{"model": "image flow-matching model", "train_examples": 45211, "logit_normal_time": true, "width": 192, "positions": "rope", "optimizer": "soap", "beta1": 0.95, "one_sided": false, "max_grad_norm": 1.0, "ema_decay": 0.999, "max_steps": 13300, "epochs": 75.3}
Rows from block 2 of a small image flow-matching model, named by matrix and row number. Rows with one number belong to one neuron. Each number is 128 + 32 x the weight over its row's rms, rounded and kept within 0 to 255. All counts start at 0.
Before each neuron's rows are labels from the 100 images, of 14848 (inputs lightly noised), where the neuron reaches its highest value: "top examples" is what is common among them. Only what is clearly more common there than usual is listed. The data: stained colorectal tissue patches (NCT-CRC-HE-100K).
# fc1: MLP up (model.blocks.2.mlp.fc1.weight, 768x192), inputs 0-95
# fc2: MLP down (model.blocks.2.mlp.fc2.weight, 192x768, transposed), outputs 0-95

top examples: tissue: normal colon mucosa
fc1.168 [140 118 105 157 112 121 113 151  94 155 118 183 155 118 152 209 141 139 100 141 126  13 110 152 134 129 119 159 118  98 113 106 140  79 130 116 129 113 141 131  87 175 133 145 114 155  89 116 151 146 136 111 191 154 132 108 182 143 135 149 143  91  95  90 136 109 115 130 125  97 171  90  73 147  79 132 142 149  94  89 155 114 108 116 126  89 151 107 104 147 233 116 145 148 152 173]
fc2.168 [170 106 156  96 166 106  82 119 141  91 127 117 131 200 147 125  74 133 169 160 144 179 137 137 135  84 136 105  81 168 148  91 155  53 167 142 118  83 172 140 134 170 156 114 129 144 109  79 158 105 131 119  98 109  95 146 104 122 175  82 115 110 108 120 119 130 157 133 129  51 228 136 116 185 120 110 159  81 154 104 155 158 130 126 185 163 101 131 171 115 164  97 153  98 172 150]

top examples: tissue: lymphocytes
fc1.252 [129 124 171  54 128 114 152 115 114 159 106 101  91 159 134 125 130  90 134 116 166 115 117 155 161  87 122 144 123 173  78 111 154 113 148 147 166 153 143 191 138 111 120 124 170  72 101 134 136 147  77 188 143 106  48 154 103 157 119 119  87 101 105 119 165  72 100 146 166 125 122 115 152 102 124 103 109 134 152  98 153  87 118 128 154 142  90 192 168 137 109 118  83 161  71  58]
fc2.252 [114 170 138 123  98 108  95 142 120 119 101 149  87 116 120 111 137 142 114 159  92 191 194 178 146 107 138 126 131 143 138 135  98  83 138 100 102  84  97 179 151 127 138 183 160 102 199 141 161 110 138 118 112 163 144 104  92 121 119 129 114 127  62 134 113  67 102 126 170 110 116 115 138 138 166  85 133  99 198 114 143  59  86  72 101 147 128  96 142 134 165 103 113 174 143 120]

top examples: tissue: lymphocytes
fc1.172 [134 129 122 148  84  81 145 125  93 156 119 102 177 120  83  49 168 107  80 117  91 163 119 119  96 207 158 130 125 120 116 114 171 134 154 115  62 140 103  87  71 169 173 163 133  91 130  88 140 116 131  96 110 155  62 122 150 130  97 123  78 155  67 118 136 118 134 178  94  81 146  96 141  56 153  84 157  79 105 115 131 126 134 133 141 157  92 136  99 178  98  97 124 168 131  92]
fc2.172 [128 154 138 202 169 115 135 103 158 101 101 200  68 123  84 116 135 148 128 160 135  98 145 167 184 129 121 128 117 115 128 114  91 175 142 161 139 143 152  79 150 193 160 165  68  91 112  65 125 145 109 168 147  88 152 114 150 145 136 122  90 149 168  92 106 129 179  99 135 144 172 108 184  74 112 126  78 142 125 101  93 158 104 131 186  92 154  79 117 152 118 164 129  71 131 164]

top examples: tissue: lymphocytes
fc1.276 [ 91 118 122 116 150 131 117 120 118 139 157 141 128 132 107 133  83 155 162 161  58 136 126 139 103 125  87 163 107 195 116 122 151 129 121 100 120 169 160 138  54 175 126 122 149  96 116 150  96 136 148 109 138 120 141 164 129 150 148 161 156 119 140 135 169  93 162 126 104 118 214 101 119 210 173 134 108 121 143 128  77  69 164 165 104  44  90 140  91 179  69 103  90 152 132  96]
fc2.276 [ 90 148 168 146  89 173 157 172  84 184 153 104 132 141 149 121 122 157 159 116 156  81 154 124 113 125 122 138  92 107 135 123 109 121 135 104 130 188 176 130 138 178 143 115 146 134 116 144 140 106 148 118 120 108 139 168  92  76 145 120 123 138 122 172 117 145 166 143  98 137 191 124  68 202 147 116 122 103 173 115  90 112  78 107 100 145 147 115 151 158 128  89  70  93 164 131]

top examples: tissue: lymphocytes
fc1.497 [ 87 160  83 152 147 121 126 115 100 150 205 147 130 123  89 174 145 105 101  94 136  74 104 149 129  94 113 178 133 174 155  87 139 153 193  78 117 141 192 123 127 153 124 149 156 126 165 167 130 158 125 106 128 131  47 157 154 160 126 140 169 135 111 139 180 127 139 125 145 187 155  72  92 129 109 142 132 139 124 120 222  78  74 147 138  84 205 118 114 121 131 144 122 129 141 113]
fc2.497 [121 150  69 135  83  99 161 155 123 161 182 144 123 151 124 136 133 135 118 137 131 167 151  85 134 117 130 121  76 122 132 109  79  78 205  77 144 150 187 118 194 194 126 122  86 146 151 170 155 155 131 113 160  91 179 161 155 108 158 144 157 153 226 154 112 119 106 111 129 126 140 112 152 106 114 137 142 133 125 185 154  70 153 162 125 140 143 165 172 147  98 121 135 165 189 104]

top examples: tissue: lymphocytes
fc1.538 [124 170 159 173 105 164 115  86  74  54  92 132  76 128 128  80 125 115  95 177 113 101 149 181 104 133 147 157 118  65 138 223 149 124 115 139 132  88 154 127 149 148 139 181 101 144 112 133  98  64 153 132 169 160 170 116 151 181 108 154 164  75 125 104 127 147 189  94 145 116  95 101 106  41  89  92 145  89 148 155 137 128  90 107 117 123 199  85 129 168 114 138 115 209 122 106]
fc2.538 [130 135 144 197 182 164 145 194 142 156  78 148 159 136 121 113 165 119 131 106 148 165  95 128 130 157 155 105  98 140 206 135 136 136 104 117 127 109 121 147 139 168 121 139 148 105 197 129 112 119 141 123 101 114  56 144  74  76  83 137 122 147 128 137 173 184 184  97 102  82  43 132 140  59  92 197 133 178 145 163 159 113 168 112 120 144  98 164 117 119  75 135 138  91 164 129]

top examples: tissue: lymphocytes
fc1.343 [118 138 123 110 108 103 126 127 131 117 197  97 113 102 110 166 101 113 156 112 127 172 119 128 141  73 127 154  97 132 136  65 129 112 154  97 223 125 172 160  63 135 136 116 100 139 114 134 127 189 111 145 115 137 119 147 134 118 130 164 108 114 150 141  88 110 141 173 167 191 186 119 133 109 122 110 111 200 140 147 213  97  81 145 165  61 222  94  89 147 157 123 136 113 107 119]
fc2.343 [107 147  32 120 106  97 146 131 129 127 190 144 150 115  60 133 151 113 136  94 151  42 159 101 123 119  97 144 117 122 107 163 112  91 140 120  78 220 171 155 132 151 143 159  90 133 138 174 109  89 172 105 127 120 147 150 123 125 133 133  94 128 113 178 188 127  91 145 139  91  66 128 137 101 142 135  74  94  68 202 130 120 150 140 153 118 123 202 165 142 106 117 107 115 155  90]