{
  "arch": "dit",
  "model": "image flow-matching model",
  "dataset": "stained colorectal tissue patches (NCT-CRC-HE-100K)",
  "train_examples": 45211,
  "image_size": 64,
  "horizontal_flip": true,
  "conditioning": "none",
  "objective": "flow_matching",
  "cond_dim": 256,
  "logit_normal_time": true,
  "norm": "layernorm",
  "hidden_act": "gelu",
  "mlp_ratio": 4,
  "head_dim": 32,
  "fused_qkv": false,
  "qk_norm": true,
  "inner_norm": true,
  "patch_size": [4, 4],
  "layers": 6,
  "width": 192,
  "positions": "rope",
  "optimizer": "soap",
  "beta2": 0.95,
  "learning_rate": 0.0024,
  "beta1": 0.95,
  "shampoo_beta": 0.95,
  "eps": 1e-08,
  "precondition_frequency": 20,
  "max_precond_dim": 512,
  "one_sided": false,
  "adamw_lr_other_params": 0.0016,
  "max_grad_norm": 1.0,
  "ema_decay": 0.999,
  "max_steps": 13300,
  "batch_size": 256,
  "epochs": 75.3,
  "lr_schedule": "step",
  "warmup_steps": 390,
  "weight_decay": 0.1,
  "adamw_weight_decay_other_params": 0.01
}
Rows from block 2 of a small image flow-matching model, named by matrix and row number. Rows with one number belong to one neuron. Each number is 128 + 24 x the weight over its row's rms, rounded and kept within 0 to 255. All counts start at 0. Numbers have three digits each.
After each neuron's rows are labels from the 100 images, of 14848 (inputs lightly noised), where the neuron reaches its highest value: "responds to" is what is common among them. Only what is clearly more common there than usual is listed. The data: stained colorectal tissue patches (NCT-CRC-HE-100K).
# fc1: MLP up (model.blocks.2.mlp.fc1.weight, 768x192), inputs 0-95
# fc2: MLP down (model.blocks.2.mlp.fc2.weight, 192x768, transposed), outputs 0-95

fc1.304:118129118151156103129112141139133100153125121116141135100109140164143121137161161138163123146132123122100138137110128113144119109136102167114129130127135168093138105162090141177132116151136178134120143135155096148133126120124127109133146136143133133129176141149147155146139135131150152124
fc2.304:103130128134165129098116114117132116136155131135124109127110113120101144139136124167147147125132102145128097125146120109125136170093128122105108114128110118090144145095082139061111117150124105130126106137101110110121139099131107137129115121110084107109104117125077127145131153078122147117
responds to: tissue: normal colon mucosa

fc1.57:112159109161119140123125094135128126139154153097167140160141152127134140104174131143175097157128121127100143142153137148095158130149091175106140131200109088126135070125108142155139149145154150135121152115091162081178098126114112129156095127138137142131132127113138137135108166135101136122
fc2.57:132166152130122137099137136129136082143149146083136128087114113104124089090103142129155095082150127106121135148123160138165142115139114164139113123156082101156107141116152123171075122142090112149097180154115122119092119146159132095141108126139129149152110103136126107129096160144111145124
responds to: tissue: mucus

fc1.142:166190112091088125154102177143109114134114109174119127136111116130138149166124154125117168111114142139134154123145144123186120127102140124072122115166128141122111096134113125127126144118130096160135093128171156105106118136118122157060120157113127086118145140090121169113130157137091107124
fc2.142:164174098099170112098161116114146103064142095153124132114121149121124138117104156130151089110119154140094146179137129155121109126138151133119136110131108097128128132148151118082149118104118068115130148132123144095124131121129144100171145119114172151124131075169142085120080164160165124137
responds to: tissue: adipose tissue; tissue: mucus

fc1.91:123135108062149126111143105157115126156131148126166131210145116129154165103148134167152168207094106149157152165157153141106137129173113144146132119176145146112127151119112126128146173048149114164119115119132129117182110138117144136075142124138115178128114119149123132137164137115135156124
fc2.91:112129092136104153125122094096090082101144129132128121097147139125099152088084033122153185044126133147110159146135165143103123099150107119110130104132135126156154122122138125090125186186105104062149092153133171101064137136129150112142114107121119127148098129155135170131140115141132127084
responds to: tissue: tumour epithelium

fc1.128:111123124121122149151133136134121147185171070150121119152124157129135146174114138146156111129122116130113165160119128112122147121153138135127085111141108126138117160175083186120135148121128107137092130158138200082158134144181116128152100142160104161137154089152154148080133169123111124130
fc2.128:093115086121144140130106155147110122102127091117153132136117095118080135087135143148164129112136172133159161111106159125120141115107164134124128107114081139133142126156166085140123115123125094107110124165140114111117159145146131111142141115164130121106148113106118141096114157140136139117
responds to: tissue: debris

fc1.240:139119129117095094101116086070086106135139132093136118109106140124139099092149149112121109170150149158142118139067134105099143098139109114152122132122105123129140121100146105117143114099102116081138081137147131080134064086078134116168154096123134113103146162162106135121156135138151154164
fc2.240:173124125177145121125079148101140139120104138105133123122155120119079126126171139124119151159099145140145107127074110103137145118107102136133129142151139083132110115098109126107152105153160097162117113129108155086120065079094127151113092126132121148155154150100136133173174122154142127170
responds to: tissue: lymphocytes

fc1.599:125127094093130127120116117102106106116116124169190089137090131165122151165132121157124108132126179126179123107143111143119146148134126104141110107127144130163134119106106141084101119120152131114144115090140126165141079070120155149142100126111097122122135109193081090085138142122177129092
fc2.599:155116107104081111144120106139116128147176142166063118143120114099134158151147137153132115107116097116174145064136141119117140150167111117129114119121154160069102165109145110105118094123085136128127106105096087122121143087132092146134155127091121133113158154112131177084102142144091128084
responds to: tissue: mucus

fc1.65:147153149142208115127120151113142134103096178178138119143125172121146125080139084140132105151152130071128143147134109163114139134136126147138127152118118090136087134167159077134143094118120114137136117075072100140150130157139086127120133104153102132123114136160119168144113155090148096140
fc2.65:127144157105090090136129159133120151113136145131117123090134104144117153163116137090133162112113137104142115156116119155128132149096157146128177110152114166100141166165155199158166103121125031146120112106118139118115107132142150131127103117141131119154116152159135120141089148132139107120
responds to: tissue: smooth muscle

fc1.562:127139099081130119141104138100108099164124131147158122120147155154173106141108129138151126085134102153130091119122145150157132127143138163156110078141094146109085082160139139120134067105142157155149125139107140135102102158143132089122112135142153120142075208115126161126135116159081136124
fc2.562:168162120143113135159131133132120122178137106101129125132149162130136144143107117132121124111161083078133151123131108155108125148130160101158180125141162156102086151067111131121154150122129115129124121113173112135139141122131193168139082096122134111123177149139119110132106158140140142101
responds to: tissue: normal colon mucosa

fc1.291:126145149092142127098131132138123121103126163166098120175114121121134063079118116142130150109066108104139135085138125079090177117128114133130105129097125112143117194113120160116140156227149125097122125160148102112149102140113114121170139124158147136131147163122132151097140128161121117214
fc2.291:126143105127125158138137130110120110149135156140138131109124084132118167146152140107126086127148139149129138142163107181134191125112082142076123153105114107077127129150170102095154139086111145132167084151104154113164062148113144119108139157168123151147124119156100111137122134135159113137
responds to: tissue: debris

fc1.124:128063101130119081116153141173122060113134103131081107102139149138116094098096114105094154179147121139131143114145124146130100142146192114109138133135137088158123111128128134112139095102137088155117149133099106096095137159177150132134133146129155109096137118134175142160156135173079144159
fc2.124:137120132125137125101123140109131129137097167123124142142111150136150192191129142128159113110109151144129083129106133132083102095091125149133124184112104108088154112166107090130106152102080175091158133120089163121119148131161097105144134138134093144132156160109185090125161151169107127151
responds to: tissue: debris

fc1.58:125115117112136118112151111149083131163143121123119135139145167101144101154096095087141101087095107135126152133104127097145115131131105120130095147118128163165137129114123103131175134098140147196123144150090085089147139177128141124123141145096098141124161123102116106083087090146114063098
fc2.58:174137089086114116157147106152103111122135133139153146134119077137087072076129135149146106093155142141107158137105145121158114141112113167079098122146181081140166154139154163148111147134107088097082141107151117116135131159142122154134145171144094128125154143145089118081106126095118160091
responds to: tissue: smooth muscle

fc1.25:091093152136135108146144126141129165119144080133133129123127153137108123129117109136108113154128123144153060150127089155143119172135162140079089130087101130121162140137118127126134129152163154124111115145168136137117125152170135158113164098155140184117097119104103172092136115134162125140
fc2.25:150115157100109093105099110109097137120141096107108137072129120120143140124139136091115089107109133128146121127120125149153130185129204171164130113137126113165132159123169154160140123124139153127122157104159132110140108126134112134148103088165137106084151139141110064118108110109115132121
responds to: tissue: mucus

fc1.718:164111153140156097139143113162138120110114126116132112120117155145159096174125130120163145167132167078120078111140118164156137164116141102112116143086099131134082137127156114139121120166117116095157107132149116181152145104114130134147138157164142135149131099137155108107091126121142127119
fc2.718:145106114140100130134107127124109159118122124130183115106127125139087123123125151146154134162169120106099084128126111150134139141137144102127105141134116122140182120132123140128131166131156129126127098164128135167124113144107154115137153155153128123140141117133118130165123136123110173130
responds to: tissue: normal colon mucosa

fc1.328:143130115126157110107144134136116142140193138109152070134119097119152102142136133072121135162130155123096130113140177125130154142138100111169134097135165131141098082114115100142124097141136136164132107130140173118120091105125119147095148136114154143130130101107122121107123117130155180087
fc2.328:121121117129117118118111137146083112128093121133131117120122136132096109091132143171160119133109102134118153118150129150133153127135118117119121064134160103168150146109117123146138116147093122108134134102137078108136115130142129106136100110164186063131177159109127161155150121101084096143
responds to: tissue: mucus; tissue: adipose tissue

fc1.719:129124111151123159135159133144133078103095148077118124133177139156122099115112129124091123128118175087098126163140171112138173134127149100062130151162135127136156182115121118115176113138139133162129159115099118099136125111131115101103155115106128102135109134089134127152121089082107110103
fc2.719:116099109144108132109111128142147147163152143110134138097154179134133100119150084158059132121149085093120117143119169127142172168144141098180147136126140166128097164101123130098133129120155136146096154119156086083119142129122130132116121121102114149130128138166183160154100111140158150124
responds to: tissue: cancer-associated stroma

fc1.671:128125115131120133148101124136121105136143130106133107135099107152124119092164106105119130138104145155110132169114130105160124145154146107128137138117082124127145126154112167157132133164154085128112106150141139096093132149115143152117064193113104153143134094111228120161136164095126195142
fc2.671:146112140165146140082134113125073146099126107147135109134132153178136112144123115146113148151116136131108120105138143109159139144132180102112144132141107123116109100168153099127109142111102146116146122172110119113145119163092124109140170224122125118172117129136098135151156180084138074132
responds to: tissue: smooth muscle; tissue: mucus

fc1.263:135077140164104117133129106121096112152145131107120136152075170133116102070155106153125142051143188133162107093096139101123136108086124112111130133147119105099137160074115155151169148172181102078147127176124129108161100125095130151161130093145151176122147155113135136146159124128139136150
fc2.263:164141152156158174125108132080160124080077125105096136149106104157097161145144119125103151181078126124139089126123107156123143084138097140160108119103100118155113121125175103145139105108130157151164120134106153122139111133115167100096133138157131168119148133152150149170134094133147136129
responds to: tissue: debris

fc1.600:103124130105135122110113169146113152173113100153104115159136140122123108122086098100114174117138115145129153108124119128106122118095101097140145145122145100125167130121153131138140091195122147099129123140135130092125154134091140080110147132157090091123154176090108127172092149121166139132
fc2.600:101138106136113171129090130149129115128130116145124118133104128130126128124098073110148117137143156119122160146169138112140118118136115078139104123130159163152119150100066172103134130112158100140113128137108128149152110134108122178144142136153118120120195143158131125157076133129118164065
responds to: tissue: cancer-associated stroma

fc1.20:151120130108149131094117138124204124106125125156131136121143122077107138156084143093118147144103116103104120119117107127151113134097158126146087127132129119133096133143135135088111138148166118101137141129144122112113120109084168138117145084132137109121131139157071146151131152118113147124
fc2.20:166107124113112122191099119086154086137137154129134157115130121157162149114119146143109095155122135115100130155074116105151108111125094117100107136138138117142117122163111139120123123123114113101127170130104145109127118100108070072166118087133139118077146127140128106125131130088146104130
responds to: tissue: mucus

fc1.411:096211122113133114140148179129143123161095177090167139158164122173132096140097142096088117128140090157116134114109207118092150126120109121158113116101127145135130157123104113122120126135129140139125149110114124094130109136121131135147113112104113111171139152148163098130089124161143151150
fc2.411:125182148091059126123107139137144116097107192125102131128134093103117085106094143161096127170147178146150115128130169141078160129183111144120140137159146137155137104120113140129112121137153179099098117117121130126119159132136118132091111090145136120082113125099132134108109132113138122087
responds to: tissue: mucus

fc1.287:097134129117116142136072209168118159121111106133121109141080144112116156095102114150117135165137109124115134139095172143120138140154123122125128168152155103121164119080120132153137119099128143109156138149112069103084103114130119136109143122134136114153123156087119106113133114124121097199
fc2.287:116123125145108137128113204155119117100143138113130127132189090121102120166140115153141125165139126124134150107139175111126122083113148104140148106099104179155170165193150135118159117102132114114101169102122113134066127095134149121132159136124143144147124117176156113135098115097148120152
responds to: tissue: tumour epithelium

fc1.664:114123135119138080108121146133147120138181132116126136103119120125161124149108131099132150150131116121080131097119101143113109144093130076129134128129096141129154108143149109150126085140118137137112116153166120130099136133147142082105143140082107132130140134166125106117124122104095065122
fc2.664:116139114102170116156128148112141130124144114118134110128139127138119123113143138121114141114137113119175156136128117135147115126130099167099191127133119128118162117136211132166133133119133118111119112096126120145125122158108129087114142120179164126166154142131167110124119123171118133136
responds to: tissue: normal colon mucosa

fc1.739:118191156130110115127125147119128147119078111131163134125121149098123124140114109171070152119131159177137114113087157106189141166118156095115157100103130072091111132113114140135137088152117121121137124122141145121154143160127161148145119108145133130145100127091142167110122125168142130122
fc2.739:153151157090144119100148140123125131115139106110129138126124151090114129175112138065077162115127166171088154126114163107111138102111144185114125111138125154167102135156119133136113110137122161167092133116109141149154130164159128106088113101141128113143111146112142131133109113161124108142
responds to: tissue: normal colon mucosa

fc1.126:147110109067158137128111144107144156090131124097145133127160143120154108092126130097129178091135092126148156148132138116089126119077110146160132136132123076126113144126144134118155112103118127099129111117121172136133133072118156093170160141134149106137139149109114109134138139143111103124
fc2.126:180145130065157130142144131133109112172123112120123137128116079124140143125093125128107078104144158133103180132167168124111117145108135139122141130151142148135127098105126112118090121129133165150163141133157139126162117072099136141103135132113147164152141118079150125079138167139089132136
responds to: tissue: normal colon mucosa

fc1.162:091130137125080123127155156124130108109135160111105142164143089152197112152142110128152152135131098140128102135146178118094153097140150121158151118156139104157125148131080131116142117127125098153091123128132126102103116133121074137102121139129218043119149113123197119089108119155109118139
fc2.162:078113157120170127139130118131155145154096141113131140106132139127028114107129133149154093131139142126129081114154104127124138127113113150100145132119164167104113137131174136098095109129126080127143113102110128113108144138160187132105142128149197159141135167145129170099116143164132161134
responds to: tissue: normal colon mucosa

fc1.351:134157117103128119118168157096125142077127097086121126142102086108123091096117139148161123098101132143177122130083162107085116124101148158144148119159145151137111142113105124103143111147100079090115141165112123128109107125089150084160167130126108087140127144137127122122113108082153137141
fc2.351:133145129103142172127138173133139121171093107131147107114135110168125124128126133144123117113157175146127161103072149108118154156160125132129135164105137087146137132121122136113163160126153114130152099169141146147122123126106115136124079153123106133155158072114117128098107143139152089149
responds to: tissue: smooth muscle

fc1.121:151082103083126119153132134129114136090140191152134090137102118126143112100144118126129139112119169119095119167132157110144104157171131168130150146099113120161115104108124163154146081136158156127143143122157131133120095134163166081138102127147107142128172106152160118110165151110114139134
fc2.121:104170169141154139118113105106092114174122105132115138142128156121060148143088099134121133124122147137198144107134088120105144116112135097128113116124143201125133114104116135165133120126154145121106154134108119136136139124123124117120105121102084153136074158101063138132125143117131144101
responds to: tissue: normal colon mucosa

fc1.568:137144151120116123131175134149143147192156120105119137127145088136148117094124127135117159136088165104121125122101146081119110144094111096092130153159163120170213107112114149149101094135126148099113140132090086134120129106160089107087145079118078112145151109184140094105134105114099165120
fc2.568:148107157109096143114035142135142137136092147143125149139141133147131150160110166115068064129128116129138107145120119090113112163138119099087154159128155115123092123123105157147095119141131143115124123133086148131133113074129133145150106058146108122083172138085143138144157127141114118134
responds to: tissue: mucus; tissue: normal colon mucosa

fc1.306:155165141097125101109123061103131119111112135101109155117138074101136092128141118067133122119122114155172131152141105152131166147113104132139104165139137152126126145160116110134130088137163173157157174121157131135095116175093158102125105135086148127112116078104097163157107125122134131133
fc2.306:139167131133093111107140102138125084114137127134088159138105148125129159111127146146131125101165097122130142115144134125155159170126139122119109167121162126115108148157158112140106094130067165118137152107164106143137122138183054158088153135095122089128086154122166085109127162117109122097
responds to: tissue: normal colon mucosa

fc1.443:122115110170144149157140116106129126130157164143090100104121135054143129119107150130113160165140124134118082109151115141159178135093166110087133144105104091084155124136110129107126106132090119088131141128148154087129123081151120108119128080131118129134132142127101149153121141076146174140
fc2.443:108133109159085112044099134109147114119090169103140112089119141138134148150122141129112145158087141149097087121163078127159173124121141124126138137157128147159107153130144137124184105122173166114140156123126109113123102083153110155102139101137135121159140117124120078161105131099112080124
responds to: tissue: mucus

fc1.181:152148133196109126119154154097098152147134116060115139116132121137101113141113129109124160145142133121159121170160145109125114140150106132142131145111117125116086089171136145123097120110133126098127149118109134129079181160144111185111131095145116132139105085116140159162156135146124144136
fc2.181:137104137116164107136127116163119154094114137096144159116128151126126125160114137089110168109164104147143144112197119109130115133132112114123138113099159113129138123129116111080118131135169100101129158133059111164096164132133172107120154124126115093117104142100103149184118153109134150135
responds to: tissue: lymphocytes

fc1.0:134145104095110128129116098143106111125130133109140105113109153088152094141125157094104115126169113141112117109105096103128120113093112155111065146118123140102111131132110112157102109125124122096118135092154081112160162167105113140134175133190147109109090135082115112153152112111148140081
fc2.0:138136107148131133146161142103143114120123191126115134130096146096121097134145152130081131087092114121108109131133130151148051114160148124121005113132156107139162136122117122171161119131171138116096130117119122103138140171135154102119147120131133133130151104137131129102124111151093126153
responds to: tissue: normal colon mucosa

fc1.707:110140140116125127099121123109140150109129168122163065117117135106139136129131166124142123180163162079123098111134114171153134152153145164132198174119125063132088129123113117125139116134126126100138118136139106127134090085138107109098158151113120126111101103144079133100133095142164087121
fc2.707:112138124107095109105159128113106122137118171134096110125122129119098129137113168154134105125128148100111123141138122171102140138125156148166172121113109162117202121140129090144153100129122143139086149118127157108150118128129135127138112145107141158140102136111122114102137077150130110132
responds to: tissue: tumour epithelium; tissue: normal colon mucosa

fc1.524:136118131139135131102092128115169183127160071112149113160128149116113138102077146118131142116103079100101135135133096094075118118144148155138140108151127164133106128102120116101132091101136105099109112185112126179129114075090106104138148128152111127119122126142140140125181110117126118158
fc2.524:137161129118110159160150137146132072162102130122097125143132111167114119140102158123136089120139174133159153168137093100125111108116161148107124111130106111103138149152128166090147157122109139127115108156094166125088167127080102154162127092114129113128097130096076123128117088135106110126
responds to: tissue: adipose tissue

fc1.641:107130137140128099145079134089125094130145114151132118129127167123134142117095147140109131102153109135084166157106154119124119142126070097076142122119140128103108101168192157127126146071108146130146124124128142108093139155134129147123096110101137140144102146124108133138147114082139065127
fc2.641:126111115149130117091148135140112104157139130148128139132108132145120105139118151147074094111118123132149198125099115146158160109151118125178141143146162120147151110144081094126157107159118202127131137120156136155135125144140079120126130106143165088086076111161107086155149122094123159110
responds to: tissue: normal colon mucosa

fc1.72:117110119102117123139116141121109113162144137134137102139092183126167107146124125070204114156145117129157127134102131160130114112099128087119065131121183110120119122120098092105114108096112126144132138137120126140072122133126117139132098124078098096111128153115088117114139145099097131097
fc2.72:154108109124117140106140139133122150096135112140098120145121076092105129106148159136196084101126134179140164133096156130123136119149118109145092099106177116161121135145144120100144122115160158153099120096155110137130132126165149156141134111064127176146124103125137154092116125171137149103
responds to: tissue: smooth muscle; tissue: mucus

fc1.633:095112139109120100112165179119139135121121079134112099154111150118137124132122132072129150160130128087108147136095126100135149120122149141157113119134139118149090133184144123122142107109132091086108119104135151099099133089147111118138102138152134113111099072156164188152153101167158129158
fc2.633:164121120154093125156123159128118154132083141133129126108130105105148143106142157126204126150150136114128148109097105163131098112138101122153153154132093165154116116119145139140117128124133132123123122154157124130144124142155131143117172119141137109131143115120106159119118153159134140157
responds to: tissue: debris

fc1.218:100157120086171152114140125120158130126134147126149131154122154137124080149071134124121157129128154129107136171106144172161076064076114139113139129101135144113099138127119122148144104144151134111130139144127130103155117156089136111143164115131132122130092081133118107103111130119101149101
fc2.218:106152115097085160161132108117148079101101146131143113143127136139122100090121108143131117126131135087129145138105140143137057061150139128157145114125130116130170107131123147142147148118086178152105163122126087103137101147095116186116103129112130137112086147129144118124137118103154100105
responds to: tissue: smooth muscle

fc1.288:140097126079117119116086098121115152118136122119114154176136128124114155163140060135116152160114124094163115115126140148097093140143172114137134140118101134114108121132132108108114109130149129103119132161137111103125134096100102100113101130141109139092126126144076131129175164090163074162
fc2.288:129121134111111135147139139124111108110154129125110120133103097176119110112115087135146125143072111118138153141126153120154148142134145132120137131133100086157116124137134158134127134105116167125132136141129107129140139116131132160160129105169145133167141107158100108111146155086099147116
responds to: tissue: tumour epithelium

fc1.342:142088149132124127141115117119100117109165117125150124129160148158144110140127116136123113103160110143080135180094055138095082137154145182160130107140113128118147176091118109119138115123109107132124102159097079145136138131134082109118109113118130122157115149081140147106149120109141100149
fc2.342:119120136116135117100112138117126146132111108116109142131108110083149129126126082127148126110106092131125127087145076132143112133133100129125157091138101137086133098105160140121140100147132132105151145113131119134115138141142138130127052133068154108142143098136118085082117119142107134100
responds to: tissue: adipose tissue; tissue: smooth muscle

fc1.376:142109067120124132117146141083114158122138092107182102114139144113113149160109165134133127125081114120083157106115076151110133110144148109149142118152163162117132139167101123130161169094132145124095092151138121157155112119141139117097149097180132123099101174126108132155135110155134117123
fc2.376:124149144096128115161170132093111096103089116135092160135128090128110157119110159155121113117156163096145183151118074162093093094121135119100101092110154129127121134170135167097149141126129109135118064152115141130109166125122105149158102096167133135110130087130106172132143110095107084120
responds to: tissue: adipose tissue

fc1.76:115101126119122115115122163141084142143148122145142129139161126117128172130077122113156123157067117134157145157115133118139166149165093140111147158087147042145154086167142121108149085123135129122138122126083127151102147130106137121114162119137119141141111138127116153129122117102146147073
fc2.76:113130129083136114147140115144082112147142123106109129096143150117124117121111095138160111096177146148166143103113124105145133143112158146112142169143119207087110157153100160117150129166102088113115149123123114143118141128108109150142115114129110094088083132117090099104126144116108119117
responds to: tissue: debris; tissue: smooth muscle

fc1.767:146127121110156165118176161099172115086116144130141103143103135100121137128138133132088153149109150159101139154128102114108119155134129159142157161145112123140108122115126119156137112100155117135101105160126098144109077087154114110123110107145138146187141123117142126097147103097132101143
fc2.767:088112142141123139160119124132118168103155102164072114142148157109095121118152106095128119122130112122155111142134174120122130111146130118157173186126085149109139119149145113119147155092128140126087130134132147131137135116128139114138151162084110163136086145135158124062099097108104144121
responds to: tissue: lymphocytes

fc1.296:120123103091102114133120185142122110112131145183146134184084110146117107106174125162115138107133143143119145143119092110180143147125138108085141142152151135133133098128142126139109137119112082123136115172144178120135144105140128122118128128125095121123181103112149137128161107098162069138
fc2.296:137154137133133153095128097123151155131140135153150139156159153103100107095130108111103125130095112118136116131134130162118170147153116107131145128139151120150120131154074079147129163120138118141147139146169168191126119120089129119133169139102110121171137126111125150110123101140152176103
responds to: tissue: adipose tissue